Rows from block 2, named by matrix and row number. Each number is 128 + 24 x the weight over its row's rms, rounded and kept within 0 to 255. All counts start at 0. Numbers have three digits each. After the name is the row's rms in percent of the matrix's.
# c10: first pointwise conv, stride 2 (model.blocks.2.c1.0.weight, 240x160x1x1, standardized in use), inputs 0-79
c10.17 103:131152153134156167144128152131134135148113105126136154126100096195141097127103145147090072147129125128141136126114124121137127145146131085196151142122164151139085121149101138144149197122097120117127112168156127095122093144147143160105120137
c10.18 100:162119132111141136138109112139129143130138147126162121106118087140118096176101096155134128148067109149156153129144120128136136142146087129170160094110141190121106127152138092121119159136084090139105109134093097095094151136166139164144136173
c10.19 101:113127124121169140088132127123085113083144125122126113132109140140094084181123106147132135141127147166130147092127140155115150092142161136126125121134140132114104135180127133157129139160146168110182140124102154143125140082159188105136098103
c10.20 103:110156143107085097113119152141100143136118143149120107162142108153109133103143154144122163142135116099086129108113156130119146133129135131165111101173152120144112142144152162120173111116138119118166136120138159091138147153131054170099138111
c10.21 098:138139116115145152110174128123092096135157119157155152119085104162112136121120200128133100140151111143126153131102132135132110161129145119168175166118162118130087104117139123126118111126142159120119124101121110074130118102167146104119150138
c10.22 099:158127135108145157085157144132153118141146136124134106117121173143117141141118104197127112143144137170131137123089137093142115120126083127116127104102110096152102156149128135111116084131095142119155094103122125092146147124201158151153111156
c10.23 104:136118150125118081141099150149111108121140146124155088139148103143127121115110125130142171160145131130136147159133136105123142151154123149155110068123118132166110141117111121136158094116139085163121123087104134079126155147134117177112164148
c10.24 100:116162104150131152138113128108124111111131131117084111138166126133126134106138071143129147117132125155132099104103140108123146076123128131144096135181093120116155119137160143139151124111134164095126184130144152160111124120120152128142113064
c10.25 098:161137145153144161112172093143160090119150108124154134135140132134067164146128145113127088089144155150144091090127160129071115163110115098145156172139183109157092137156076132152128159174144119144123124094110162123151100143121150116156134144
c10.26 094:157119126091124140137089141137164166109116131130171084095090116118111071157085154108139166151096119125141133117121105136153128171139101141126130127121173138099126079130145121149129133112135127151116150144114167133123152155144099132099162145
c10.27 102:102153152143118147107115114118152087096144106146130147116105118163167153109154114114151095130113096133141168116163204146128079115118094094154149168101171126089099105129109139136116153160133126119121125083110125114127129123152102126101136123
c10.28 100:123184128139109129164125121133166132131105125126077124172135089125101135096147140135125147117125089090115127134130157130068108159122152114117114114180110141116149140118145134139165120099131093144136154142129097104173136138100073112123072125
c10.29 104:129126142134061137124138083138178085146136131128067113151137157111119142186125128150142122147120145109140108097120169144117086128104082154164158144130134150089123130122101133145150143137139122121150130155121144125093134123127117139130126121
c10.30 102:102154148122149109126147105132147137104134103156142113193127155120128162125122179134180105104167148135126131202162124108109133153150116169148107103117113115147081150097127145129146141127125093156164113086147126100136109151130119126134124131
c10.31 099:155147109120133111118185131138109149106131140155079122146092113115146103099180121160131091105146141103094134111102102125165116122106080149126102140112099098134136184146111137178108138184151127114123135110128145115139149137134117118132146106
c10.32 104:165160155136139121123169159133115116158056099140131113102106096149112106117130162129110182131097122082133133121167150148140119152108169137149145142083145141169176131066121145150140104110138148127118117097142116139125143129115124098114123128
c10.33 102:112128122139138109105153124149133062135109165129025101153152114131144135105151103141110130128128135087111133119115149135134089133115090160125102173154136148113143148134103168159151139110124145160092135148114156134129140141128131113144066097
c10.34 103:107110142141094117135154125147131117162150145172133120130124137110101151116127165119139143115118109095136098156123145149130124149125128106124124142129156115127177065071193090107139128079127121163140132119123090116108098155145135151129129134
c10.35 097:135168134092151174139104162077151120147149125120089127137138109137116106103074142168111084162163139156104139149109143119167104148151135092115148137179140143117103117138146148104117139115113174125102084168120093095104150113169114161105121128
c10.36 101:100127110107126145159119089169117135160124150137114156100153102108079162137091143153115124130097105105139128134100157113057103111137116176126119132155066188111090123126160131087134133114116099152142108182120124097140143125108130105166113123
c10.37 100:115137125106179112115164126130121145045119127103172149138076107149110124123119139144166160108118113155132088163157138140150137126151115182141117125112123149132107133137132135146130149129123115102117132154101180107124134126136141136099112093
c10.38 101:130149120127180157135169157143165114147103118139082149152109118174132121123110159165149083155135123149121158151105145123139120150111119146151141147117152153122085124137113170139135133121125160107108095117075088052105156084150110112103135104
c10.39 096:121101115146158100119151086147094139078114116106136136129125114122123141135120111152111095098126127160115139122128138097125110127177097123101117147105088151127111195146122144123125109179143082129135156098080144119184098125125200094158118135
c10.40 098:169146115095115145097138103174148141125120134098110079123109142098136137147148082118129137120133145153171085127127159102166132101106106164144123124134095105122126150115115112152125130135148109126167129157108137128098129161135149104131087091
c10.41 103:147147157140162143128140087134188150096140115119134140151067141143118121143144153147146112135132132141135110111106154138128135140115134128146129157101172113154114100139098148169115148107123082111165021136157167120139128129097103090143123125
c10.42 097:103151089101141134140128125093094136138119098139131163081125094132130146093135173151112127124179096098151159159153156140086126156179104134117111140155114132114130180115158111114142133145111097124149154120112114098147145130106124119131099149
c10.43 099:072101096150132155141142168115129126125113116093128131126112134170137077142110149123107117133111108142118131076141143148158111144141125100176162184137180153110082117146149127154137148132132175103112115117129145119091117096185126129174112131
c10.44 104:106117115152092139123165149144112143119132121109091157128106119101090138141104176144101111148109132129143110089101142160118127115160165177136118137135118154155132145162158124137129146131136107089167137165109142100145128087144140142137127093
c10.45 100:086133109139100099141149131126056134099122073124087139119126095135109109114092156101100122120130125109111111114122090141124118135148221122158159155151101157141131145120113157152093121136159140120163155130156111159149095108098150124117130112
c10.46 098:155103110121140113144111117104149166105110125110110146104094098167163094151112140107115097158091116127096119127123134149099141150093136141152110105094113128101150125104093085136109126163135083095110125180109112110119144087125089117071146112
c10.47 097:156127129100161148118139154136156142137115126156149116088095130146157136141111116119130128151127138099099148131180093140156102149107107134129130151040180083155161122119086130146116112139117132146115082122128138148117156135138092115071168135
c10.48 087:115124114128099116122118123097162167097147094134128120165086100115122106158133142106112133126129103116098115094111096122121150107103161077124112109151125076096120123128149115161128133149147104104150132157113151113174147131139090134113131094
c10.49 102:101115131128103175078144158138162101132124116122111118119147106091156134139132146127149135172089097099156134111119176117130101109144085129090151145132136133082102133120155158116148109137147154137120153132113106146131123126162151100148127145
c10.50 102:061117117177114078138122129114094131097100110111116080140129122125132109135129077121127156143121134140171129107160138124144121102141110136101111120126131155084156109148147130138158131156131145120119157124141139150085133143109103145156118098
c10.51 103:111152122132076124115072117121179135152166116110140115151116218105131162150135098113168150085160167166158130117126136132122111091122148125139110140137112102147113129146130129145107129121144101161177113116168157125132131119129138113144129129
c10.52 100:120168111107128115127106155083149185165153097179068114135128155083170106131100116140144105126145127102139140159148115132193105130136135105094118160111101099114164125134128127128131120125135120138117098142166132187128127141133074137097127120
c10.53 099:134110145131139125148118141128137112145110121149175112098103127155185132138144145111140128183130142134124149130113087115132129164096106136118136113038120128137093141114102129094113104149140128135125096109131111135113181136146126115139157147
c10.54 103:069116147086134159138155166162130139132077086135121131107112130126126091144083180128099130123104131105114136132139155142129133146115134129152181146133175148137156122086106171177121162100136150124117119139129143117122114072116120073119085132
c10.55 098:152134131128145125145158104099099142079102088114131167099149075128122145101104150109101130093151107129127055128145122124097074153152162109146119156143131160147114157122111168149098148182144143130100154103110168142154104127110145135118141135
c10.56 102:106132115114150166156148149100122152140122116104133112099136161167120122111131144123075134127152144134093134122139116148150110137140139105135132181150152109138124123131138154136132150124114191112128048156149156160117149098149134136156132102
c10.57 097:093129114119136134103153118162136125130137134103132106115117104150124134135138146113157123092139125146108102104118156094102097120107133119144102154105112114119098112112118113149156099202152118147112104131128108120148100109130123122155130110
c10.58 099:121139116143109109129152141119083128119089034113086137119136094129106125122108147110112139125130120111115124109118124124124091145148221103135124159140112139141103149116092131140111125135166120136116154098136123149171102113114142097125139143
c10.59 102:138152144159117138127146145116118174117134068132166128147131121096100126145100138159142126128085136136166094125135149151129107139188093124101144166118188149149084151155100153149140167099129133145129147090164152134112114122111160121135118185
c10.60 093:153156140123079114115105159082161111173102087149131136122100135122135109115138160114122139143114106126148143121099116158134166139128166128127148104103112092127129127093110147100104108140131132118148132135111134145121160155131117171085151128
c10.61 102:107152122095115118108120142157106091132102159144147104088101094114119137098114097108154171097164141130167145136134139142135111125109127205107124149124116140121195112075189128142167120097125120164122100130108121123076154136126135139125136128
c10.62 096:117116168165154113142137124122120112134103123150146141114117112155108122092107097139141101108121153170136114123114124115164138126106084104098142125112144122117156149134116143114104122127094160136122138091157141138129111166115171074147082168
c10.63 099:112135103062151173153130113151163135169107156110105134137135156121137128092146157127124162117118117123135109161132110131081095141108152133152102164124110129139137146101104132150134127120140116138109129183113143140129146121133082109165062130
c10.64 102:101151112139123127126135158081113123141108091127107115153136140130134099121176124132105101145150145120141145125139124126112104115100137111123139104113137093130126138101120162129139142138080178109123145115175150169090132121124116174112093126
c10.65 101:148159120107150140135148124089184124103152123135066109151142124141138116110182138143141145134143128090134132121110135149119133126130114131150107099147147140143122141154115149142150142115121190104141156142123118138112160126127076154140090126
c10.66 101:147110125099139127135084143160138164108108176087142101152106144141102102144098118117154156120129118112172124126125141106138150081145097133151117124162132149107126080155136105155167108135145115151115121177093165104122114116119074192112125098
c10.67 102:179129116140144167115159116148147113122163110135122132148087087131099141146119142131151092121138126149161116155124104129153112144160137153179176116131137146163109148129140133140138167115135122102122149069114096116092135122125131113106151157
c10.68 100:134147105116139168134151156089139147114151144141078141118106122137168130119148137149100133144151136132086137146167109128120156129127155093167138150128146157147158134116155150126127094120099160102105052170173126127126132101127079120132138141
c10.69 101:096134135083100167134105066137130128150139113120134153147061126152125141087122137123110095126132129166133134105137164143133131072136159140182130124127098112141130139113166108128125140141093087112177121145140105110138129102125123149111150114
c10.70 102:147141139106133125155106144092184151089147127158122113131132110147146124143126104119134150109150112135095111143199101137175118129129121098146095130137143134106170141121121127153131149129135127140106127117132122181130129111111078104074094097
c10.71 099:126135129107101103139137178134122121124115133126097088143118141106155134118135138117146148141113135078083132138133132141105126115144112116177140092147151162157177126115151152171125139072142102165175105131143097122115131127133117132144135140
c10.72 095:143147140136163100150141131148135160087118090153166146123104135131108164126119133104146143118132103075111104153169094101109124164128086136106093131114128128095135101117144154140133135151147106143120146120126181143134119154121083139132214156
c10.73 091:179154149098150134128153139127147124157133114160167152104102127137143135149138174113121134164133120109108159133118126142106123170082092100136135136090165132108117096128126137138099123189140132144129104130129105106132167138134124087134201173
c10.74 098:104131158122094130124117097109116140162101121125146135119101203122102153166128153115144101112156174146183112114108155152121105111116122123128173093135110160142141118160153103167095153122135089123177142152167125119098098128099158130147114164
c10.75 100:083135144124144093120123099131089134123104133151092140107139120108117168083128127144177092103132155138132125177080149129109126098118136194113157072154097138118133128085127164113102130123120112130138154116124129117119124141101159133109114092
c10.76 100:134142136098102114110147112114138099137092119151110121131149103109129139075176138134098137122169094112126138126125138135134074127124143133120141094108123139137153138085159154125130142119125121135113138131091126136146152145132086142163084124
c10.77 104:102112123126127172103110103185159116144134151116122103146134124137118106146115135138164148149086141125144121090050181130118107114116122143142146128148140154134088134114146135144141136094145127150153130156105146021150141152170121136174123138
c10.78 096:138108125090108118115182106148108128128104148104159095113129100165082145136114174124108164092144125147078090145137116146094154142073149110157125161103140144143150136121129136152164116145131132177118078151145138143094111094130130111121112114
c10.79 101:116130108131138144131156155170129141139132131105117130145114097123095142113116142102106108116130130116164101118094140149145089086123150143130151133152160151136121116158153154130171153064135173064149096143146114166100124136143140109145073145
c10.80 100:101126140133142128169124110100109145142140129150155150146134160117143148123150127112145198096116143125139099170195078152111117118141142113109080127130090122103165082126152104161119155114108128137112123143165122181132122117129100112145121142
c10.81 099:124144124139123156116148097141102128127154117145150151161099173091103142149129118141133092109171142173152146118108112130161130122122121120140159124124110136122121162167135081161118146121141078139180144116109093084148143138116187122138139142
c10.82 101:113171134128123091116142144107137142143122137131077112140141186115181138137159145121129145103157170135161079143156128144113103122119142119136132102133109128133156142130107135189104144125124150119155134142180141148104141121099136145117078105
c10.83 100:118167139114137132145117134110139100210147114139101135150110140146083108140160152129105110153119107130117143124122145167113154138064153122128149139104136100109118093113126140142115124124136103144146094125117099111108115102115074128139133149
c10.84 099:124114131106188130128146143160132104128130142133128149127093090128088159130115158165171096115099116104138140168107148149094135119144121195162158073128125116172086157109116136109125143124130106122170139132098148038113140150115129144116161151
c10.85 102:163150119102143160106116131145156138130157147138113113173119120127036119154127126155124148117122118120110141110085144162103154090103130091156161102145148123156113127154117118135129122108145144179137109145083169067151127113137100148156118112
c10.86 098:124128107119153139149140149137146116109123116097130153117088053161119105134127133121118137106101111117130110125122142161128132129120113123174145117118193169095141133124107157180130168123145125140110170133101131105079135115104119139061105107
c10.87 099:101102110153124147112115111100147153119140131140054146133111128166153134111160148138087071186110137130127135123102149142136157107119116151166122134145129156143094126124146137131093163107106102109120147167145113093135120103143106145141156077
c10.88 103:123161125114141156115141177153102108161138076119111145114085066145150142077152160116112120116100102117140126104155170165125132101144125168174132132120134135162143144142139143159130152123137130131143127119120115095125141095111125124100123128
c10.89 103:170184132109163170116148162127169136153170120148128133130081111138134125130154131136142098114110113118123121131111143158162132127141101138176141150103185110111110111114092138152125170108127142141150147139094079067067128106118119112079132126
c10.90 099:144161145117141109068134133157133122142147147140108103150154114143157108111157137121176132130133124126124089112132139123127164135142158165158125081133113100102125145120111109156161132140120149130144139099096103121113155117095123134113109133
c10.91 097:134127139102169123137130109131142133124143152149076137158128138114113150113154132142181106140150149100131137175114129137083099117148096197110121122122096127162093152165116113111130123114104132129146099126100102105131163144142118155125127131
c10.92 098:124103119165116137113116141125081120117159132099139127117144115141141159107120128134126095166135153178131131150108131095096137146138069128158125087155139104158096123130152125113128130132099123136127173139149128126093110124118162152140177144
c10.93 101:134154137097148125090161152169149129094125129156091131140124150069150125103126147162172125114138105128161144142078147133128132077146138168111127116168124086170097154112138160139126155099143171133140138107112166104128137127126112132100124099
c10.94 104:118133119121120135102117156159121112182073146108149112109113151124133128119120142108115122115151163127190093125125137152150085113099131133124183122114133123148113136122135131111098154123137184112154131147170152135093179152143148118127133144
c10.95 099:154133130120129124102134139115124138152140154129152133116134126117030159155069147128098145112148129135100117145133111139155123142109127106164150151131109135125140104147125130135103081175158118172102053133132146126168106115126155148096111140
c10.96 101:136178145156122111111141150087105131142128095133085096152123142141141128120195122114119111127129139137090125094115123131147167121123143106122124115125162135115126113155120198167146163112112158145112124123162120147115124149098132145114107104
c10.97 097:163118138195104143136173113138154109108138093128122155198158126135120171144153133137121135097114052084121110157126124097118052147131120097114159119142147127142108116159143136086153160124126123122116137142158127141100138131143107141164125132
c10.98 099:141158142099132133145134080097114119161094077126126170121102132093111161116137185127097130163131075086137177122134166167099100148150118138093139158134140126091131118116133173141112129137136115131122098142142134155163119147108137103118115169
c10.99 099:155120107139146097152119120082121133118098143120113149110110112156154148125137148133111135129140113140181099169197109115107084150144132119178133132104138158124124153137145111096133149151129105153105138162113128197109129114142107146100121129
c10.100 098:081131102135103120143113136154138108094138138129056121135144116130132147131104119127143138119117136102113112109082179146117128088108134132166109110190113125116124150135096138169123132109149136126144123185117153114126124132128119121129100057
c10.101 103:148142123136141113145136107027137130117131114156088136139139125136148165125148135129099138154176115105145136143187107122134082150142121123139141127123137158115154138137132120109141153142120135105136140128141117207125145107145104142111119136
c10.102 100:118187124124135127139146100109156145168145118116097107130096099142094122127166165146127118134096095152088114094111155142144201152104131148146084161118175131133144140149115145154139150142112112147112114122075111099112139136099129136114101115
c10.103 100:133098068113117144109118108117139125127120096126117106133160129100153153099143108100089145146144139137134152125120114115148093090124104110109160097130113089112119125107130156116114111130090181142129151145154138155108144141145123142171135142
c10.104 103:107117106131186152122128116111106134095161139102127126140108147177118132185132093135138105123153154176124137125127135125098144121108127120139129134134126141113083137186113132127144148160141133106130114161125131111098151100126183123137138076
c10.105 100:128148150090151147127126153149110109135141113122137111074100132145128107152116145131155104142132140128147123118128137163137088109144138155151185114105129150184123161121144111116097130130140135098166135085125096117124195100139160150106159158
c10.106 100:156171124107133132107137107121150159147115107122138109125113125132150098122155162138112114130126083135116129103135122103116148120133177130150133100061125082145114162078150135098138131171137116128148130092087139129162179123120121165118134140
c10.107 099:144162144146098113121135127139142131125117090121146125128068142125152127122173121113145149130092097120163125114145160116130103097098123107121097112076111105107110126114130140126122110165130124131122086152133129153133161157167123152147159147
c10.108 100:064150126132139133123103117120132151096141135133110120195140111111101161123115144136166163110162120142121109150145110131142112111114142110128107130194093119136133131163135126128118135134142143136135108153116166121158128142110069132148096077
c10.109 102:159173133111106141109125161132130135179113132124146107109144118117137122085131170114119105156136118129160091134108133107140143143138158143121149102105135091157116162086133154071119137138126134111125150076131147141155146112116129182099146151
c10.110 103:145121120149094137114158089145146101134119160119160135164136120112136166114162066114135151071132140118181102127126109092119112095107132154114140088130102127140131126158168115125141134154120131110124124161115170138129154164151159179183154146
c10.111 102:163117117123134133147108111133154153098110147111144149119122083158106130163087114138080136166129094111125124146168136108113096161102097086169126138123135185110125119105112142136136120140141092163081121162101183100145132133105116164127141138
c10.112 097:106128115157119137137102124104141160117135104110106113141122138138103124142131140076126147113110104106106073123143118156152115100139128108144098112147109114098159091140144135173136125127160142119104108162138155153174133124108093138095138096
c10.113 100:167122141133108147106197118134146105139125146126139147153145105159105192105157135127111155069124099071135092144113114102121134129093181107114132143134100165158109121151138124090145125131135136158103068141133135112137123128139129169140118103
c10.114 096:152144112115102103114065148117162121167099082100122104096094122113137074154116113104141174182112130135158177078126140124154143155120157093124125152138136119098113133131097108122104112148175140140133154121090135134131142148102143135123146157
c10.115 100:100118143145104119096117148138115139102114103116115114146135129107071087152090158120158158126114124109152150124077191135153115064135128141165156112161128119042124102155136124152151091120153130145155135148128123102132076158131151126145095112
c10.116 103:086141123141162160128104093092134157158164125159104168160134117128097141102095134125120143107148101138133109181125097125146118136132166145107098182157091126093126129169110129105100143110141137116143099163141142134149097136126116142149092104
c10.117 104:132128088133151162102109130144142110145134140099096121157140095167096123156078137145143125144096108134154118134075176121111097120076144102179122118140131155108099136138105186144135123154145136135087156160108151062112124112076116134138111095
c10.118 099:093156148142074097116098132092131127149139143162088130153183138131139144111137121127153149105137130126156100131125127114101130126104166100106131100192078087094126112137143109157098106127146137122125152162149143161140124163108123174152104094
c10.119 098:071142097119140127117143126153125112154138145140118133155120184148145130150125100119134086142176163172129140120124121114091130140113160124124144142134131149142120122135126165157153154130121123117145114113137106080069128084117138122145102081
c10.120 101:134120113111138129084145132124100161091130122107161107113109121147133108101115097146146159124110122173129144123171150087150099103166054122168139125117149102117133121115155080135159151136121100133086125125125170137129123147136081171153162134
c10.121 103:079107136161132138122134131141122102108134114144099163148141126136158137136128111148116108103080099099128118170145120104137146096104125119144137139127122138107151120143133132150115139071117092117131127120127122146113110139135162103145090069
c10.122 100:154152113128129131137138124144161106166108142149118120187147136142113117157158164149121131168107107105117173122127117149096118166075143122148160128151159151145154113133135160136160131141120143131104092122091112124084148129081083156109128149
c10.123 100:124140098109162130115110127205089095123136192138117098137142139130092110147121108136140145128113134105159148158129129099122088133082103133116151104147122132102132115091146106131135097129141113149153122147100142083100114158133127169150125121
c10.124 100:117154130116138135094126170128136126101146107123128123160128148100085115144120112150162135058151126176131129140109104146139165060138112105162157102161124114120115119147137180173138132115110153167147116130123172140108102175117134122120076100
c10.125 095:115123119114111141102171143144106120108121146105112141144090110122068102164084135151141114125119131140128112109123128132123157090138122153143170149145127228121122138122149137139126140110110104120168153142114108102142124119123189137098119104
c10.126 101:153139142158111154135148150129156161123128121140101126186130138155100084136172120176089154108103107093110154104102098142097150117138147099126142114138159127128160133175157120145179137132113129120107140096131114116135153161128066145150094118
c10.127 105:130061109126120102100139094072126106106133128097163143106145119139096186087149103114104198120167137119112144117133136120148102114148142145083110148144127065119139130141132109110159105157129154152115105107116129159160123156164132158147116156
c10.128 095:133144131143110143138110143132126114111121122127132123147041132139094113137113110118126107130140132129133158132145098124117153059132131110112158096117109122149141128126124108114134150121104124166142125126122122095138141121162129184119184094
c10.129 098:113133140151136182110134174166139124136143136116119141112116089123079093125120149148142113119107081147151115133097125105123089118138135157097150106137146071159106162166161095086150154115138145085140135122111111089153147162148134164130126147
c10.130 100:120154142136135108107115143153096140102098121155162118155090143152072108112130136154166141107115085106155162155138130107148132098128122103115150104115152125129144138126125156125181118119124127166124114114140183117137133173143062158105136106
c10.131 101:138119138136191177150179140107155101133150144136108134180132130125118136148189108143089151097140123102121124155121102132114124114117111173142147113143141136130135112175129134128187157106118140147122118127118083117113158140130091156159095111
c10.132 102:161160148121161146122142110151144135134159151116113159131113063166123122116151127129149137103068054147124057162128132135119143129117135133173096125122148140138124129116106104127139176135118104132112151125089149064108119141128140153102152090
c10.133 098:089096129145120118116112108160128132100146128089083111153125132141146157127154117101119127099128131133115053109137174088103096122081170119130098151131108120140102146119101090123128138141157109145150118119115106136172112113121094153133137096
c10.134 100:134135180134130171150106085137151163127141124126192139154114124162096138158116106112147127102079116161151078116159147132120137130149085086167118136134178181096135117134161117117128187117124094130127151139108122135125101107094148108126097155
c10.135 101:075101142158098134103111105103131078124118100155154131163125122176127165145126145085156151113115111102127107092196130118121124113108150132153149116129128158113153103117157134149124139126135121123131080105101091122142106113151104118107121147
c10.136 100:123137155144144136134112129122127127144120088126114150148104121154126155105160134150115131130091105153134138117100140143148140107110154135117128136116127187121111120158130187150106152108097088139127128122118158084159148134119146136138109097
c10.137 100:100113110167155147134060132107113116153113126145135133168126131136109151150146121099104098124138123141098115119133150173119106145090114146097146131143152157125115097135119150108143177060116152152099130139130121126101151133147123109148145146
c10.138 097:161127148132141121142162101095188128134148134136107136150124125131124181131180139130114128122120108100111106182163113145153153148084147114150141106104127134131144146128088116128127134107081093130136099168152131138092129138133107131128117138
c10.139 097:111132126124150171142102115125129114142119064114144158139105131122086143141080152108150185160103140120152157139098128148098124147145154189112129170138110120107104109112105121138071111097157101119130136140125161125150141154116155121107140142
c10.140 099:129143158134128154157136119118163102154125144154098135152122120147117147136152132154141121137073122097147128087127172147078115156130106130137139154165164170115128129146156138120137153123100138107139119120102106106106171131117145128132104123
c10.141 102:098131135141134139113136190139131127156120123145118093136129121112159132113111140115112135142096137090119102110106104154159145127122132146078160118109140096145123131127108161130095151097130165112136120137177103144123133146131148120132112145
c10.142 100:122111113107133129118125123152130135084129157145142136157123105162135131147116091140196125122124112118133126148170149151115119117154106139209136064112122170114139133132124143135158160102070090120124132143122131082126134108121118142121120130
c10.143 102:148154161159117120107165107123145113100139129171091112180151100126117133113195133141146118100086100122149139104103127107119166129109136127125151103146135162144130151133128132132118163139108113140118145110077133097130163143117142173130102105
c10.144 100:122099081115168126112129098106142093120126135121110127138115111125142132121149121133120150157095101118149142115135125135137077089116149142107146117154133152112089146135153128141115148123120200102139110161118115133118157142172165141170094133
c10.145 097:151155156145115109119085097111151112186075138154098080122134130130124120124121110113142115143098095124150126125141128110151141129091141163115155125138112149107136118079101149107150109093122120166114122134098138111091113182109131157118133106
c10.146 102:130130121140108110161127144081149123156121122139126133072114119127159094138114138157078130179112117099114133121129139130154127173141125104088138165105140135100113139111098091097055116115146127137108154130135125124150145136140154109093128169
c10.147 104:134138142156106127112124099127143097100102111117073120136123108110167141090130104113101117160115131132146150107120162110149129097089135144156129145141133157135154139132105160169118161082128087134127127158131120113126122142124144148086132030
c10.148 099:138141150114120154158117131136102142131138068119168129140085146110079108096149154120133162112105132120125186122105119158099166131163159145104123140099146117135130126126133164160126131085106126142136144135153188155135130155077125114102111140
c10.149 098:109099110151089097124101114111092070137101146101138097087117172152120141111123095110159132127150177161176129122150103136154116128106131118100134069112090117147121135155131099126140105131124143148130110148147115139122161153144168176118150117
c10.150 102:104121127128162118143111144134129098097119132121118117133129123121150131137146100118101156106150106113111123148155159110150093057103117154118129141134124132097135089150126160133147129121132150171089119134148172171081126167166142149155114108
c10.151 101:128146136088134133120140124113134118143106166078147097125144146148129152113147121123112178134150142156128088145114118131123106083067139124140104117162141114150173126137172152158134147101123194116128117145160167162088141114107124101152078126
c10.152 102:135116106121133126120160155130124102130120101130140122110139131119144155103170152108131186132118137135092109131131129154088089116083112145098122098107128120121132141123143165107125113153137189125130113114135079169089165140129136042134121160
c10.153 102:137128137151140099146136129144123071123141166140111127169148139125131176125137124131155126144155121133151127177136122106071080166096117148097138108126123142124130111139126120101144121151115104120141100148133125113069150137130141157150130159
c10.154 100:151142123076140148139144137105144165157117158128124150125099146138140115094124110172132104141168132188131133143128155094165097115117107104136106174141123114140114132109088115128149144129116148113131111116158145104145124110125131126113117110
c10.155 099:161120103085137145151144157125127116147100128146136124104121152125170141074142105129079138135165116143112151134135095118166100115087140145148102177118135103120160136103106139171122114148139150133101094105160140143114134113146096080138131104
c10.156 100:140139134139124142093136128151124095135099152135126141127110132112099117144124153152108083125103117119164104117091116124124159123100125159131191084152133105163102146140127120109126134099117121104144145139099124081170137160113147154150143132
c10.157 103:162103087125143116069146099104132138108123127149136081132106160119129151114152094121077143090159132136083158103150141167142084108103093082101153143113164086131119129133119113141131130121111170177141143129132132140146098171169129083152120140
c10.158 099:136144110143147132122070136111129096139118143139138142114143124157133154133164106121115171111112124157124131108074153166098143107048140148141149125156114105106116077134113148110135114098139190144108134111113138136097133137143152109133135103
c10.159 101:115112130116126151079123122118120101153133137165118150156084141142126141150139162163168131170121100092129145152131141179122150140103107151206185140146142100141089122136118106135107122109124103159138109136107096073138140159167124176113121130
c10.160 103:118137111125178164130111129116143160135149137143132142169152134139094133163143120125078119142158133146097141138108109141126115128082161121132146104176148146145137105167114138142162167083127178104143111128133126129107161104111117111136110112
c10.161 098:137162108127161132112140147170111150134139134140098121139141115095123130104111149156173088139128081113151100176102131108147144144158137194129126107135145129135108142133117153124142148113127097094131151127094143093140133144111117145120128095
c10.162 100:143155170099137139139131120121145134137129115172104152092095130144106135140157172176113094125127093128084184134141146167138136166125114113130159156135173107124135149092128144115104123084097142123115117085093108124151149109092131107096094145
c10.163 099:115157177130127142138140163144120148124118139135118111192131126131150114119176147155161106127159134117149126154143144113089101147119133109160121109140166128159140130148148126134153123147108106145146125097169114104126162126140107178127106118
c10.164 099:138116127159144126094156102112131092090144130140119145152136092149089149113159098129093143088108133156121148109105122148089122085096156113112150099132125096125110146153112121126133131163127152138124142102101128116165134161124151092145095128
c10.165 096:142112071111145105131080138093086148103134139101143070104102138129103091098116117112122184150130147130143168110155104146167117127120139080122094156134170090099130140135130084144162126119175153143114153119124169165120152122166112138100143132
c10.166 100:130129103120139158123114166099159158167157119121147122126107157160095081143113126165095182165121141128130167133141099141132135162116120115129154094125169138143172142176140137155162129130111155136131124144143137126095161149161097154105083158
c10.167 103:090101098147125169137131124149145144145067111100119141167146168157129127157149151122113122100109149113141131098122122139134122111099168128134142139116130152144140146145110143172125136109124140112119150123136154159130143135109127103159080117
c10.168 093:125119169126119127138114150098140135099130093117142150150066110141090096117120136116123148109105125107131124118132115110111131106123171111138119116112118125110137118093106109159094117140157120125116101143118183110154143115132117174111157099
c10.169 099:125138150113103116091126103105128118138133154129146084146142138111098140123128112143131164073145155158159123087108139138124140083131137120139170085177129118159108122164159142166122119125116145152159129147126140155104125144108163142135057127
c10.170 102:119096130166111121110150058107134094101118155120119126149146133106120189120166105139113148085140141105145075105122090109123137095103142153104126111160072126142127121154149113115135112138133123118128105152112136133155120180147135172173138110
c10.171 100:097097112115158075128138135071094130097101133157120139131140141115167134117146116112154153146145135113100124176197101128120108145117116149120134127123133114080150158136137140096109138165123138100145133120170130212092134113155121125116114118
c10.172 096:155154098122147165125118117106136147141110141100131159079090139128072100132090149130140098130107142172154118101063148153120099112161112141134150125144148148132127133150156106110130132132146144096144194174090104124126095115096180126119132139
c10.173 102:159154147101181112113139166144148127140148143131120095105081144141125098108172130125095161136090120129105146132140152204107144138110128108130147139103215095136130132152113125140132151108134165176101130138134106137095148118136101100078140145
c10.174 102:125137141167088127147127125141120089110087155144154119152121121137129140132137124127142152138122137110159120103117126094109128153105139126037110120131074123136115142110151120106129072138155113112114107123135134101152168137139160120157155160
c10.175 101:086098139165095171104130141168164129118158146110128121171126126103157106170109144130131120159099133102130114105078146153116114135119084136129128151145171151105089121156129127119165147117138126132147116133110114078128123136168122133172128109
c10.176 100:144098125147168122097134093104131137143141144156128127115108097154092099100107117120070125102131112165163131126128104121162121114150170156118183088073120112141096149161128111104124142148064128147111140147071118153111124150168116151111106164
c10.177 100:179126152096135171132152116141157111136153155131148106129097139117117154106173137140112148167142144145118150146117116137115111166115097121138133120128159110187158141153149129135130156136097115125108122079102123073126183134131115121113156166
c10.178 098:121120121121122107093138101136106097101112125119124094099140109142122106130138136112125113142117110132149119114122143090161104148128150149122147086120114125133087147116163110089116135134143109081148139099088087127128154155158152161137155191